Weights of a small text-conditioned image diffusion model.
Training: adamw at rate 0.00088, 7500 steps, batches of 256.
Rows from block 2 of the denoiser, named by matrix and row number. Rows with one number belong to one attention dimension. Each number is 128 + 32 x the weight over its row's rms, rounded and kept within 0 to 255. All counts start at 0.
# v: cross-attention value (model.blocks.2.cross_attn.v.weight, 288x128), inputs 64-127
# proj: cross-attention output (model.blocks.2.cross_attn.proj.weight, 320x288, transposed), outputs 80-159
v.181 [ 82 181  78 134 110  80  94 110 153 159 104  80 124 128 102 106 116 133 165 144 141 130 119 100 140  95 159 120  86 154  91  94 175 184  92 148 159  71 133  55 104 155 183 128 115  95 119 156 142 131  86 129 115  79 165 169 112  59 101  92 105 127  81 125]
proj.181 [136 135  93 116 201 129 123  56 134 112   0 105  78 157  91 107 153  96  80 151 104 119 176 138 142 110 170 147 109  93 150 114 192  85 149 133 109 116 190 176  73 120  70 131 177 162 130 139 119  69 179 175 129 103 134  95 143 109 169 118 107 177  55 150 151 128 134 135 136 139 106  80 108 111  82 129 126 163 174 126]
v.182 [ 93 160  79 129 167 131 163 110 106 124  95 102 114 136 159 167 201 171 159 185 119 146 104 118 160 140 150 159  77  89 121 104 106 176 151  94 193  98 165  73  86 102 116  95 108 164 149 124 103 132 162 100 100 123 141 122 136 118 163 123 132  97  99 146]
proj.182 [129 192  54  82 194 127 104  51 176 109 107 130  95 118 170 160 142 128 186 142 117 106  95  74  70  99 177 191 119 143  69  96 106 144  90 114 137  67 169 140  63  98  63 145 102 105 150 156 118 114  99 114 161 139  98 138 140 123 149 149 139 102  99 116 105 116 163 112 188 171 180  69 130 162 128 132  69 101 166 158]
v.183 [170 133 137 120 157 142 120  85 131 153 109  69 104 126 134 117 115 126  78 112 135 129  70 105  91 177 124  62 157 127 130 152 177 116 135  86 158 188 156 131  95 144 149 101 113  89 133  85 137 109 162 156 148 115 132 164 159 117 117 162 105 176  99 112]
proj.183 [135 186 119 102 182 138  66  96 102 117 131  49  97 156 157 131 168 124 108 145 113 144 108 136 127 157 121 138 150 151  87 112 145  91 132 103 163 118 159 167  68  96  77 126 101 104 130 101 107  96 104 146 150 156 159  99 137 131 173 149  59 192 135 102  98 115 123  94 145 111 130 113 112 145 111 141  87 135 117 127]
v.184 [155 158 135  86 173 140 108 138 146 137  66  85  96 159 114 183 144 148 174 156 138 123 142 155 114 104 101  78 134  88 135 125 116 170 101  64 146 119 128 114 106 120 164 103 165  97 142 140 126 146 161 108 130 129 174  88 107  71  95  60  89  69  56 116]
proj.184 [133 124 136  74 223  87 126  66 160 148  35 140 146 125 116 131  98 136 159 129 116 120  99  79  91 131 135 181 180 112 114 113 142 123 141 130 187 138 193 157  66 128  17 136  73 166 176 121 174  93  89 112 139 118 184 129 164 128 116 142 122 131 127 128 127 105 166 134 129  92 140  80  82 187  94 111 103 103 135 141]
v.185 [107 122  87 135 166  66 131 149 139  93 164 143 127  50 136  85  60 135 101 154 137 147 138 102 116  91 160 145 170 176  68 146 125  84 130 173 134  94 150 192 101 151 104 100 128 134 117 119 122 148 196 129 189 139  61 150 109 132 175 189 176 117 114 127]
proj.185 [142  52 159 120  40 157 172 216  93  96 188 126 128 138 126 152  85  83  88 120 168 142 141 113  99 184 173  91 162 146 151 137  84 117 116 102 143 208 139  93 210 168 143 126 163 120  78 113 164 128 142 120 105 143 112 128 160  99 145 116 139 151 166 141  71 139 144 111  88 118 143 135 132  76 157 112 223 144 132 127]
v.186 [107 113 149 143 194 156 226  67 103 131 136 119 128 133 183 103 154 132  91 153  70 106  81 129  82  97 102 140 177  88 114 138 179 157 134 102 116 148 144  92 112 128 160 110 130 113 144 122 179  88  93  72 155 170 165 143 126  91 180 161 143 144 163 143]
proj.186 [158 120 181 119 133 152  98 184 130 166 161 127 151 129 162 156  94  96 173 131 171  79 154 176 108 155  53  94 130 147 200 225 112 118 129 117 142 100 164 132 202 120 189  63 119  81  99 140  90 168 101 121 100 159  53 111  80 168 144 109 189 129 172 119 130 121 164  41 133 128 141  95 171 140 150 166 170 116 122 132]
v.187 [123 103  91 144 116 130 135  65 106  82 128 106 174 122  97 122 130 111 113 114 187 181  97 140 147 183 104  64 110 164 126 180 149 100 184  83 124  85 131 118  76  76 110 105 135 128 168  92 106 141 143 122 140  86 104 152 158 132 107 101  93 108 187 105]
proj.187 [118 178 112 137 157 158 128  70 106 144  78  75 147 159 191  83 125 160 114 158  74 108 103 119 131  91 169 125 149 123  81 122 168 114 146 107  78  80 104 145  66  73  50 106  97  97 102 140 166 131 125 119 125 128 161 171 168 158 155 144 109 107 107  84 160 141 101  93 136 111 103  73 148 151 110 138 131  95 138 130]
v.188 [121 120 140 139  47 102 128 172 147 169  74 109 130 107 167 112  85 112 111  85 163 122  94 146 133 122 104 145 201 149 105 186 146 129 142 163 161 117 155 103 118 118  82 153 128 197  46 146 124  89 136 117 141 104 163 101 128 144  97 143  89 123 111 138]
proj.188 [124 151  88 150 115  72 137  89 179 165 123  74 170  76 126 157 148 118 135 149 143  72  98 110 119 146  89 156 135 132 116  93 149 194 147 149  80 163 128  77  67 108 183 112 125 137  78 106 122 166 149  97 148 104 142 121 145  86 161 134 155 124  81 111 153  89 199 144 119 121 146 189 106 186 152  91 168  65 163 144]
v.189 [158 119 176 131  98 126 175  95  96 156 101 178 106 138 121 157 177 116 162 101 116 141  97 176 109 141 193  79 137  91 125 194 123 152  98 106 155 124  96 108  85 112 165 205  85  93 122  64 151  99 100  89  98  79 161  92 102  93 182 109 142 132 161 131]
proj.189 [144  87 100 130 196 112  60 139 108  73 182  62  68  42 136 131 140 133 125 113 121 135  91 125 127 167 102 142 148 111 131 182 160 103 149 164 106 123 140 153 127  86 112 135 104 127 132 135 130 167 109  79 200 138  73  92 151 141 100 146 202 115  25 132 122 113 154 117 103 185 154 156 106 143 131 133  58  88 147 152]
v.190 [128 152 103 155  98 172 128 147 127 193  99 124 163 100 177 157 139 132 130 133 111 154 175 143 131 130 121 125  94  98 131 141  92  73  50 178 128 161 124  93 156  69  94 100 116 152 136 118 110 124 106  76  87 112 159  87 124  77 131  83 138 191 156 123]
proj.190 [132 144 103 191 146  68 134 130 111  89  83  88 137 122  76 120 139 109 130 133 136 127 122 125 210 130  64 166 116 124 138 163 133 117 133  93 136 107 128 146  97 163 145 125 163 142  73 165 114  96 146 118 139 108 191  78 117  41 148  98 169 137 106 149 156  45 157 156 119  90 123 212 170 127 110  96 138 148 109 147]
v.191 [165 165 164 159  68 116  82 164  99  94 117 148 147 118 118 162 134  92  63 116 100 140  81 121 156 144 138 173 126 110  54 128 120 127  86 126  96 111 161 188 154 118 124 133  96  96  86 177  98 148 101 158 171 141 114 168  87 160  82 102 189 110 191 128]
proj.191 [ 99  69 134 147  80 135  86 124 141 144 121 130 162 117  84 148  90 107 130 106 115  91 100 150 143  74 175 137 114 125 101  86 151 123 107 128 122 168 115 103 155 103 168  92 157 166 111 115 103 203 122 148 159 171 152 156  82 172 178 165 101 109 155 137  93 115 151 167 107 140  68 140 119 108 144  93 173 136 160  96]
v.192 [ 81 138 132 158 136 135  81 122 151 155 168 107 167 133  67 148 159 145 104 112 129 152 175 106  59 211 111 136 140 167 166 107 132 119 181 132 171 198 149  87 116  98  91 123  70  98 170 161 140 114 123 151  81  99 113 168 148 139 170  81 146 150 123 152]
proj.192 [207 104 112 156 118 137 120  80 137 149 126 144 126 143 112 123 134 146  90  87 143 148 130 146 126 120 120 205 130 133 100 153 135 109  73 120 141 133  96 121  66 157  59 139  98 133 136 150 113  76 202 129 144 120  94 129 122 110  99 118 106 154 145 114  98  74 136 136 145 128 167 144 179 119 163 128 143 131 113  97]
v.193 [183 126  88 143 148 137 176 162 106 170 160 117  57 175 131 149 134 153 107  65 132  93 142 131 174 105  75  95 100 162  98 175 143  94  98  81 121 171 135 116 108 162 190 141 143 169  56 147 130 132 191  92 115  71 151 147 112  73 130 149 105 131  97 137]
proj.193 [142 141 103 218 203 120  90 112  88  96 158 141 126 144  93 130 104 108 124 136 139 125 145 154 130 139  99 153 107 153 194  65 104 142 152 108  64 175 164 109 151 167 119 139 158 123 123  95 138 106 112 114 115 117 136 124 101 123 103  81 165 180 173  73 138 153 124 163 142 131 106 130  77 141 111 141 190  84 131  99]
v.194 [143  91  86 138 129 121 106 116  95  79  77 133 102 196 203 154 177  43 155 164 112  63 103 126 126 106 124 136 183 125  94 132 113 109 116 100 112 156 122 139 112 161 137 127 109 182 150 180 123  78 147 148  87 121  87 131 118  93 120 121  90 187 106  77]
proj.194 [178 152  80 135 142 101  42 139 151  92 112 176 168  91  63 160 137 182 167 179 154 114 108 112  99 160 160 155 124 134 124  96 179 142 123  97 141  82 141 155 157 152 120 124 100 135 102 110 154 121 105 126 124 123 145 191 138  91 138 117 146 192 128 169 164  68 127 180 103 120  39 109  98 149 104 173 145 102 136 186]
v.195 [168 161 138 120 171 183  54 123 171 121 105 149 128 165  74 169 113 171 156 172 156  97 130 123 147 133 186  78  57 117 140 107 156 117 128 158 102 106 131 109 159 145  94 185 141 111 102 147  82  79  91 141 136 110 180 108  76 126  88 155  87 118 109 145]
proj.195 [146 181 141 106 159 139 147  98 149 175 176 129  88 117  41  95  73 112  85  92 132 153 131  97  94 115 127 130 152  92 160  97  94  81  83 165 105 194 100  57  56 101 157 117 131 109 143 101 135 170 119 127 135 150 194 108 139 133 104 143 147 111 114 128 102 200 150 154 109 187 133 123 135 131 112 160 176 128 112 134]
v.196 [124 131 138 124  70 136  92 129 162  96 181 119 139 150 114 114 132 151 121 192 141 151  86 136 140  94 159  84 131  86 107 157 106 169  88  92 109 165 158 127 131 127 113 183  79 116 144 156 134 111 101  82  99 117 158 116  85  84 125 109 140 116 108 112]
proj.196 [103 157 123 103  80 105 182 105  71 121 191 172 138  98 177  76 115 112 111 104 148 134  76 167 153 145 151 109  98 141 154  97 150 170  92 134 151 185 116 107 142 109 139 125  99  90 126  89 101 185 172 164 139 154  92 147 132 144 100 121 148  84 179 112 117  85  95  77  90 104 117 151 156 120  86 183 129  79 168 179]
v.197 [118 185 136 130 108 119 172  89 106  93 151  54 128 132 206  58 126  73 137 108  84  98 118  56 148 165 174 135 113 136 170 167 139 140 141 139  74 118 148 127 123 138 147 104 130  99 110 137 178 139 130 157 177  37  95 162 129 172 124 112 119 138 167 121]
proj.197 [154 122 152 109 168  85 186 119 212 122 105 193 110 100  60 119 201 127 160 150 162 185 160  63 115 155 110 159 109 114  70 133  81 138 145 125 133 136  87 147 137 144  61 156  93 106 152 135 115 126 102 114 155 146 179 122 110 159 120 133 142 174 114 120 156 170  74 107 100 163 153 165 112  88 141 113 128 188 162  66]
v.198 [158 150 160  94 124 161  86 176 159 163 111 110 134  78 134 163 156 132 119 155 152 147 144  84 119 135 135 110  48  89  92 140 104 147 118 172 167 105 179  87 143 149 173 140  72  69 139 157  91  97  86 122 104 149 165 159  98 133 162 158 147 162 103 168]
proj.198 [128 117 106 122 180  94 202 119 150 132 174 117  67 155  83 131 101 143  81  84 123 180 175 111 127 137 147 107  99 127 156 140 135  97 190 131 117 180  95 121 123 124  91  59 165 152 127  89 167 156 125 117 162 138 160  84 158  91  81 134 165  81  66 111  69 201 168 155 113 152 146 131  99 112 140 129 208 193 129  97]
v.199 [109 117 107 101 150 101  79 133 180 170 120 106 208 125 116  82 110 149 146 168 112 154 172  71 112 162 126 142 148 137  93 158 107 126  98 123 128 182  76 130 107 105 138 130  42  87 129 127  82 161  97 115 179 120 162 189  83  99 118  92 136 148 115 159]
proj.199 [148 161 162  85 129 180 107 158 165  87 185 153 146 167  73 177  86 118 119 162 167 136 102 103 152 175  85 172 167  91 158 159 119 142 104 109 153  92 148  88 105 114 115 136  94 113 134  85 149 137 118 173 142 127 163 168  84 147 143  89 148 149 160 121 176 151 135 124 190 160 155 151  88 137 143 168 152 145 178 169]
v.200 [183  87 112 118 147 188 147 100 115 162 104 103 117 164 104 150 125 226 130 158 102 102  85  76 147 124  64 191 176 161 159 121 155  93 105 120 129 144 150 160 117 115 135 101 164 110 151 182  89 108 126 195  77 134 118 117 126 144 146 140 173 176 114 128]
proj.200 [139 130  83 195  97 172 136 132 120 132 113  67 107 126 131 112  69 134 151 123 164 132 103 103 148 153 120  99 100  75 121 147 153 115 131 140 120 146 138 177 229 176 130 107 124 100 178 115 106 149 175 142 125 113  40 147 153  70 104 201 118 129  90 105 104  66 138  89 137  54 152 142 113 121 141 117 137 138  54 150]
v.201 [131 142 102 126 136 146 113 100 121 227 113 119 112 133 172 156 131 109 117 140  90  71 128 167 102 123  55 137 177 147 121 105 113 118 116  88 172 115 142  89 177 128 122 118  92 174 166  87 136 135 129 144 126  86 135 133 169 120  96 124 100 116  71 130]
proj.201 [134 135 105 119 150 116  95 107  66 141 111 152 130 158 135 108 113 111 134  70 115 101  77 127 149 165 148 215 113 148  90 126 145 120  92 148  91 164 131 186  93 140  16 129 161 129  88 131 107  89 163 122 107  99 128 124  68 125 178  92 165 128 114 143 150  99 185 125 196 151 144  55 153 137 129 107 161 118 139 125]
v.202 [166 125 141 136  78 122 146 159 150 143 116 105 160 181 197 156 146  68 120 131  91 131  90 188  85 154 114 134 196 121 209 173 130 144 176 179 170 144 130 146 105  70 199 149 127 141 148  81 182 161 135 149 137  75  82  78 150 140 177 144 116 123 141 107]
proj.202 [139 137 137 119 153  68 110 116 135  73  61 141 137 132 155 207 135  85 106 132 143 149  97 158 142 149 133 139 128 235 121 114 147 168 156 124 111 126 137 209  20 133 126 133  92 157  91 114 152 125 177 123 163 139 162 150 121 109  98 136 128 120 114 126 109 217  76 153 108 107  60 133 154 164 151 171 134 111 120 119]
v.203 [161 102 139 152 196 128  90 101 118 177 134 177 163 116  82  79 133 101 159 134  72 137 125 124 145 129 123 107 174 176 152  91 105 149 142 124 178 201 151 164 115 129 141  91 128 117 178  83 131 166 121 116  41 113 122 175 136 151 176 113 124 119  95 128]
proj.203 [153 146  83 125 145  97 169  86 129 164 167 121 154 130  89 129 161  99 162  65 138 116 113 118 129  75 136 199 152 115 116 168 106 126 114 139 126 143 138 183 127 127  28 122  93 182 138 153  89  93 155  95  74 131 119 177 128 133 110 112 166 126  89 123 140 100 176 152 125 111 129 171 153 180 157 128 179 114  99 131]
v.204 [138 181  62 158 151 123 183 111  89  64 100  92 153 138  96 113 111 164 122 116 140 109 145 136  99 167 110  81 164 175 129 162 188 153 175 124 130 110 162  98 132 108 135 139 157 147 154 159 153  80 168 182 106 114 115 137 134 141 162 171  84 155 121 118]
proj.204 [175 102  86 175 203 125  81  62 124 119 151 194 101 144  86  86 126 109  68 142 134 140 156 143  90 122 125 141 106  92 158 165 128 126 162 139 120 153 132 146 135 105 106 147  74 121  77  85 108 118 121 137 139 116 147 116 125 155 155  62 127 172 126 124 205 125  84 150 144 124  97 162 157 166 112 155 185 142  64 125]
v.205 [106  78 189  96 124 153 101 123 155  91 172 103 144  98 200 119 112  74 118 104 193 126 139  83 131 128 123 109  71  96 152 154 136 106 127 194 105 135 117 148 187 160  76 114 113 156 131 101  78 180 130 138 186 104 169 108 117 157 151 110 142 176 122  89]
proj.205 [ 88 151 136 194  62 154 137 190 158 107  93 120 122 132 125 114 121 124 156 120 151 184  97 149  95 106 108 125 146 154 176 132 107 152 115  86 138 152  72  20  99 137 139 112 119 130 161 122 167 132 108 108 130 144 143  90 159 131 125 134  67 109 103 105 124 155 121 159 132 143 193 158 145 162 123 120  97  69 172 120]
v.206 [111 145 123 168 122 123  92 110 188  89 173 112 133  74 104 162 129 134 117 188 140 120 143 140 103  87 112  75  87  74 143  97 155 173  71 182 151 112 140  86 108 140 114 179  77 164 118 153 136  85 131 121 120 175 195  79 104  79 163 132 121 112 103  73]
proj.206 [165 135 147  75 164 142  78  85  80 102 118  91 107 120 111 111 106 173 112 148 135 195  77 150 122 181 150  69 139 100 131  75 175 155 164 124 160  78 137 124 143 115  82 169 151 128 129  81 104  85  82 119 125 195 145 171 108 175 135 142 110 141  69 132  95 138  82 102 105 147 134 131 167 106 132 131 140 106 139 150]
v.207 [183 116 159 131 100 121 120 122 125 123 174 115 105  98 170 121 100 126 111 108 198 131  58  80 170  95 114 148 121 129  71 144 102 113  77 172 111  94 134 130 136 141  93 141 178 107  84 153 120 124 104  99 200 133 134  99 148  70 112 153 159 177 102 107]
proj.207 [ 82 105 135 148 104 163  98 207 126  68  90 146  90 130 171 102 166 144 143 133 149 105 155  82 146 132 115  65 120 109 171 133 123 133  83 135 117  95  75  96 137 152 189 116 120  70 125 110 173 160 118 141 142 167 221 137 157 131  82 196  88 141 152 131  99 118  89 130 118  91 148 126 117  86 103 139  98 142 161 145]
v.208 [142 145 200  68 118 155 111 170 181  84 110 131 165  67  86 119 109 143 120 156  71  95 176 125  85 106 130 185 137 108 146 149 100 141 117  98 163 135 156 165 125 173 151 147  76 114 138 139 125 119 117 118 167 126 172 143  74 106 144  89 116  74 158 138]
proj.208 [129  92  87 138 143  88 147  78 130 142 153 113  80 162 137  77 102 174 107 101 127 108 109 114  98  78 167 177 108 136 172  84 149  89  75 143 119 116 178 114  79 104 155 153  73 124 103 117 155 157 104 118 122 128 182  81 117 157 152 109 116 132  88 141 165 161 136 153 171 121 154 155 124 137  73 138 123 160  81 119]
v.209 [110 135  84  75 156 136 139 129 148 106 129 153  84 156  95 126 124 153 105 131 161 133 104 124 134 119 151 110 127 100 116 173 144  89  89 132 110  83  91 176  88 177 132  30  99 102 112 170 113 113 120  87 115  98 167 140  94 160  95 101 134 148  87 178]
proj.209 [192 104 106 149 100 147 127 131 151 136 150 131 204 186  62  85  67 100 128 147 128 166 155 124 150 132 133  94 136 146 148 137 147 141 140 158 171 115 158 149 117 149 157 163 113 142 164 133 116 142 110 145  84 127 134 151 135  83 169  77 193 178 165 128 168 169  87 106 140  83  83 125 100 142 115 140 119 148 116 151]
v.210 [113 105 147 152 131 162 152 138 139 162 190 138 153  78 118 176 122 168 144 175 115  77  96  70 121 140 150 133 115 124 144 113 115 167 156 158 151 106 108  84 108 137  81 140  78 145 123 116  94 154 100 158 152 141 169  99 132 169 136  80  83 168 139  78]
proj.210 [162 127 139  99 100 128  85 167  70 182 106 141 100 163 102  89 102 158 147 158  97 176 124  82 120  87 119 133 142  98 176 123 142 165  77 142 165 145  85 123 115 181  91 163 164  95  63 150 170 184 134 139  71 139 130 119 119 113 121 128  99 146  70  76 152 158 134 160 189  90 165 194  89 166 154  80 153 111  79 108]
v.211 [ 60 111 109 126 171 200  85 160 110 167  84 154 165 112  74 178  90  81 101 140 123  99 185 176 151 164 147 112 174  97 111 121 134  67 114 140 174 133 136  73  76 159 132 146 138 134 145 172 136 111 127 143  68 125  93 121  86 101 157  98 128 136  79  81]
proj.211 [163 125  54 102 172  89 107 102  74 148 147 155  83 102 101 123 180 122  87 117 129 105 115 131 128 112 153 151 155 116 150  97 155 102 135 157  60 108 149 113 143 138 110 145 174 142 156  90 163 107  27 129 135 112 103 201 100 148 142  92 143  75  60  80 152 142 159 146 103 143  41 113 167  96 125 105 117 105  59 181]
v.212 [118  86 167 122 109  93  88 129 100 152 152 109 141  74 117 159  71 103 157 128 149  98 169  79 164 112 112 146  58 165 128  73 158 154 119 152 122  69 148 148 182 185  87 143 120 141 128 100 118 143 155 126 157 123 152 177  63 103  74 169 159 115 155 172]
proj.212 [138 133 155 110  54 179 108 160 152 177 174 123 145 173 116  97 205 112 111 109  87 132 140 133 151 108 122  90 156  83 167 154  93  96 144 163 133 154  83  77 137 133 153 121 106 138 113 131 205 166 123 110 107 110 105 159 143 155 125 130 121 136 113 155 148 130 110 144 102 149 170 141 116 115 114 150  97 146 131 110]
v.213 [171 147 140 140 178  93 181 139  81 187 105 166 120  98 156 176 106 120 154  96 138 163 146 187 162 125 161 182 169 184 167  69 127 130 169 150 136 159 100 137 159  81 113  75 174 165 169 131 164  98 174 165 150 134  84 113 132 153 116 178 115  94  99 184]
proj.213 [ 97  92 150  97  67 169 163  79 100 166  98 135 109 175 149  82 125  98 103 115 113 136 153 124 177 181 131 135 177 139 152  78 103 167 175 138 113 115  78 109 129 132 148 163 156 161 134 108 110 153 158 155 134  28 119 143 124 171 100 137 159  98 148  92 104 101  79 100 144 102 178 166 107  92 140 129 142 140 158 167]
v.214 [182 136  98 126  97 131 118 114 118 106  72 120 180 150 131 117 157  33 150 144 135  92 126 138 173 163 180 175 142  83 137 134 145 141  99 104 120 113 113 115 149 104  94 137 152 200 120  76 139  75 122 170 119 153 137 161 175 134 122 162 172  99 125 134]
proj.214 [136 118 101 165 191 108  97 123 157 179 137 103 125 106 191 115 148 116 103 126 104 164 138  86  95 121  90 158 150 128 140 138 143  86 158 120  83 128 153 135 130 139  91 126 115 155 100 104 120 100 111 109 151 129 139  56 159 150 121 114 166 153 215 133 181 156 133 142 153 158  96 149 119 135 154 116 116 126 163  96]
v.215 [150 105 124 117  58 125 120 167 152 127 132 149  90 104 159 117 126 128  99 149 111 157 110 105 200  68 158 140 141  88 100 122 116 178  65 160 112  56 142 177 118 178 122 129 175 128 107 137 106  91 110 114 130 142 141  65  95 109 109 166 141 156 175 151]
proj.215 [ 42 155 163 131 147 156 143 194 156 151  73 142  87 153 129 122 111 100 134 157 116 133 124 125 144 133  77   0 134 125 137 122 138 141 124 107 127 104 135  96 115 108 233  81 175 125 135 136 118 166 102 131 159 128 157 107 136 143 137  99 110 130 144 137 148 171  98 109  86  99 105 112 122 132 115 108  70 123 147 128]
v.216 [177 101 161 169 131 155 175 166  67 172 124 161  84 179 137 116 161 142 121  64 138 122 139 105 102 139 161  96 147 147 175 153 143  81 181 137 104 102 117 112 141 108 178 105 148 162 123 175 112 159 104 118 162 109  88  97 126 155  98 176 155 114 129 118]
proj.216 [108  83 130 141  90  99 135 156 141 140 144 164 110 133 170 119 129 154 110 132 103 159  99 118 119  87 136 143 161 161 149 148  82 100 157 126 153 174 104  94 166 108 171 160 101 159 106  79 175 153 147 154 113  64 181 165 153 136 136 162  75 116  92  86  72 163 127 144 153 150 134 176 177 122  86 121 180 158 159 104]
v.217 [166 112  40 135 143 126 147  74 175 149 160 137 151 164 128 100 138 169 160 101  98  81  64 170  87 154 105 116 123 125 161  82  91  94  91 124 107 155 107 164 146 171 147  90  78 108 161 110 146  91 152 149  86 131 163 122  91 137 104 100 108  91 150 132]
proj.217 [156  67 129 135 142 131 133 116  82 150 139 125  94 118  65  87 114 117 129 144 129  88 155  86 200 191 111 147 127 121 127 130 149 101 166 183 123  76 164 160  95 100  75 110 128 150 176 158 112 120 147 114 111 142  55 138  91 114 106 155 162 148 125 180 123 137 101  82 129 136 142 124 160 134 158 151 181 119 115 142]
v.218 [139 106 181 118  67  97  69 167 101 112 177 139 184 133  93 168 148 143 102 160 156  88 187 149 142 111 164  97  95 121 163 122  97 156 154 173 109 136 116 136 193 107 121 213 152 135 147  82 167 169  97 158 136 139 155 135 116 162 116 136 141 162 149 114]
proj.218 [ 62 131 164 148  61  95 209  86  96 108 101 226  95 117 163 177 159 152 148  87 157 121 113 132  89  93 157 141  88 131 126 156 118 110 121  71  90 176 127 108  94 126 147  95 109  58 147 132 130 111  92 118 101 114 107  96 145 156 143 177  83 116  64  75 114 145 105 146 128 113 133 135 154 159 146 115 147 174  99 110]
v.219 [177 152 128 136 160 181 104 167 170  62 129 115 114 139 161 109 181 118  93 112  93 182 148 121 107  99  50 129 172 110 126 110 141 160 159 140 188  99 135 123 129  92 152 148 122 124  73 104  84 139 151 151  60  73 165  91 103 182 144  79 150 159 131 150]
proj.219 [143  77 102 158 162 141  99 107 134 101 139  90  82 117 141 126 114 150  55 154 103 154 148 107 121 171  98 154 121 136 142 137 130 127 129  86 125 115 167 231  94 115 123 177 133 128 167 130 167 143 155 124 189 145 179 130 113 129 127 102 134 140  73 101  54 162 143 113 141 133 122 129 124  56 126 148 173 112  88 111]
v.220 [145 157 164 123 106  92 110 122 125  79 153 163 108  93 159 127  71 128 129 128  91  86 180 104  79 103 155 188  89  92 126 166 113 146 112 104 102 134 123 140 200 106 127 147  83  95  94  64 109  99  79 108 141  98 158 111 107 163 130 117  94 131 177 168]
proj.220 [144 105 136 174 155  96 152 164 111 132 156 111 109 108 155 126 192 124 172 115 146 138 149 132 126  91  83 112 122 144 129 124 101  92 196 137 136  99 101  97 105  81 125 114  76  99 194 155  96 157 140 111 163 159 116 131 132 181 131 157 152 137 155  96 127 177  92 116 139 190 151 159 119 154 172 169 152 149 130  99]
v.221 [173  98 142  96 111 179 142 166 152  48 125 120  66 145 186 123  98 144 102  96 156 152  64  86 109  77 114 160 109 158 171 115 159 166  99 145 139 100 137 122 154 127 147 102 144 151 140 194 137 160 104 129 141  98 112 100 127 178  94 131 112 171 180 152]
proj.221 [133  85 148  75 186 141  83 200 133 140 122 180 135 160  85 110 104 119 116 192 161 149 138  99 191 140 135  80 131 191 164 130 108 186  98 116 139  54 142  94 123 122 226 111 163 110 132 140 160 175 123 135 134 139 164 102 137 119 136 103 112 133 114 150 126 163  89 114 117 103 129 111  60 122 115  92 102 139 148 116]
v.222 [136 137 172 127 179 107 126 131 117 181 149 155  84  83  84  91 194 156 139 134 137 176 163 104 106 113 116  96 129 136 154 101  95  84 141 104 106  97 108 158 129  77 124 168 159 154 181 158 114 122 113  96 149 183  91 149  66 109 150  82 161 109 101  69]
proj.222 [133 182 108  93  48 108 151  99  86 117 110 123 159  81 164  72 146 133 106  83 165 166 133 144 154 163 171 193 118  79 160  90  86 129 147  91  88 129  95 102 111 176  98 175 136 126 125 160  84  54  85 112 125 134 120 163 135 118 150  80 132  96 133 110  82 140 146 154 156 143  97  87 107 145 127 178 144  92 164 118]
v.223 [132 109 104 128  86 142 130 102 143 125 109 144 136 170 171 144  83  99 126  65 133 127 152 158 179 115 159  95 141 155  98  86  96  87 142 160 129 126 104 139 165 141 134  98 125 114 143 113 112 144 156  84 124 115  64  74 124 168 163 191 129  97 191 195]
proj.223 [101 130  80 176 145 113 103 104 141 144 154 131 112 171  82 177 144  94 121  89 159 119 172 108 132 135  99 117 106  87 155  86 105 177  89 150 113 160 153 143 141 171 114 100 124 154 163 166 172 157 129  83 181  64 143  88  89 130 133 150 156  98 119 147 107 120  96 120 128  84 135 120 152 148  91 137 170 121 108  95]
v.224 [184  88 125 109 105 175 147 167 149  71 166 120 134 126 143 173 169 116 132 127 105 129 146 182  73 135 164 161 220 115 166 177  84 122 120 132 152 110  94  79 167  70 156 116  87 147 116  77  89 103 140 110 125 110 102  55 185 187 155 137 103 111 162 128]
proj.224 [141 192  83 173 178 129 142 120 164  87  83 118 127 117 143 134 108 193 108 154  91 152  99  64 131 152  70 122 124 167  62 132 188 130 138 138 115 131 154 148 140 139 127 141 132 124 133  94 133 159 194 142 145 136  93 192 152 115 141 154  66 101  89  91 161 129 112 126 115  94 130 126 120 113 116 158  65 104 169 129]
v.225 [130 115 129 143  76 170  96 155 170 157 102 137 163 119  91 119 156 128 164 113 183 176  95  93 138 175  57 117  86 138  67  50  72 162 107 197 121  77 105 185 145 136  99  97 134 129  92 109 141 158 136  96 143 189 144 134 120  73 133  74 137 154 142 125]
proj.225 [126  98 104 169  67 124 134 151  97 130 158 120 126  70 141 132 119 134 127 112 112 181 174  87 147 159 144 130 163  61 163 189 146 115 139 148 121 140  61  77 146 163 212  79 131 104 155 148 169 170  54 131 160 155 132 105 168  77  83 144 115  96 104 103 112 143 113  88 139 103 193 124 137 118 150  71 149 133  74 154]
v.226 [ 87 138 162 101 154 127  96 145 112 156 147 132 156 126 136 177 142 132 112 128 118 120 181 149 100 153 113 156 151  94 137 135 141 132 157 127 180 193 193  80 161 114 129  95  84 156  91  78  84  87  92  71  96  73 113 103 106 177 168  84 166 106 148 117]
proj.226 [106 139  94  76 124 111 119 104 119 149 138  79  92  81 118  82  95 109 101 148 129 142  82 116 158 139 125 142 131 112 123 107 153  98 106  88 100  95 152 144 144 165 111 109  75 191 161 167 125 132 164 137 170 175  96 185 101 157  84 102 194 154 162 144 172 146 177 161 112 112 104 139 154  82 140 155 174 123 137  83]
v.227 [181  99 159 135 101 162 162 119  56 109 105 141 125 118 182 174  87 104 108  82 107  83  76 146 111 113 134 169 166 156 187 137 111  91 162  80 157 117 114 126 153 163 121  89 155 112 122 114 113 171 177 100  95  80  87 125 180 185  74 100 170  86 109 164]
proj.227 [178 190 171 136  73 186 123 140 100  98 143  98 131  72 162 155 143  87  90 101  86 170 129 100 120 135 114 141 111 138 156 102 108 111 163  93 158 111 178  91 146 111 122  91  85  63 108 129 100 143 155 148 130  80 127  98 109 101  93 178 140 100 147 178  78 139 160  95  93  58  91 135  98 182 123 139 165 120 117  97]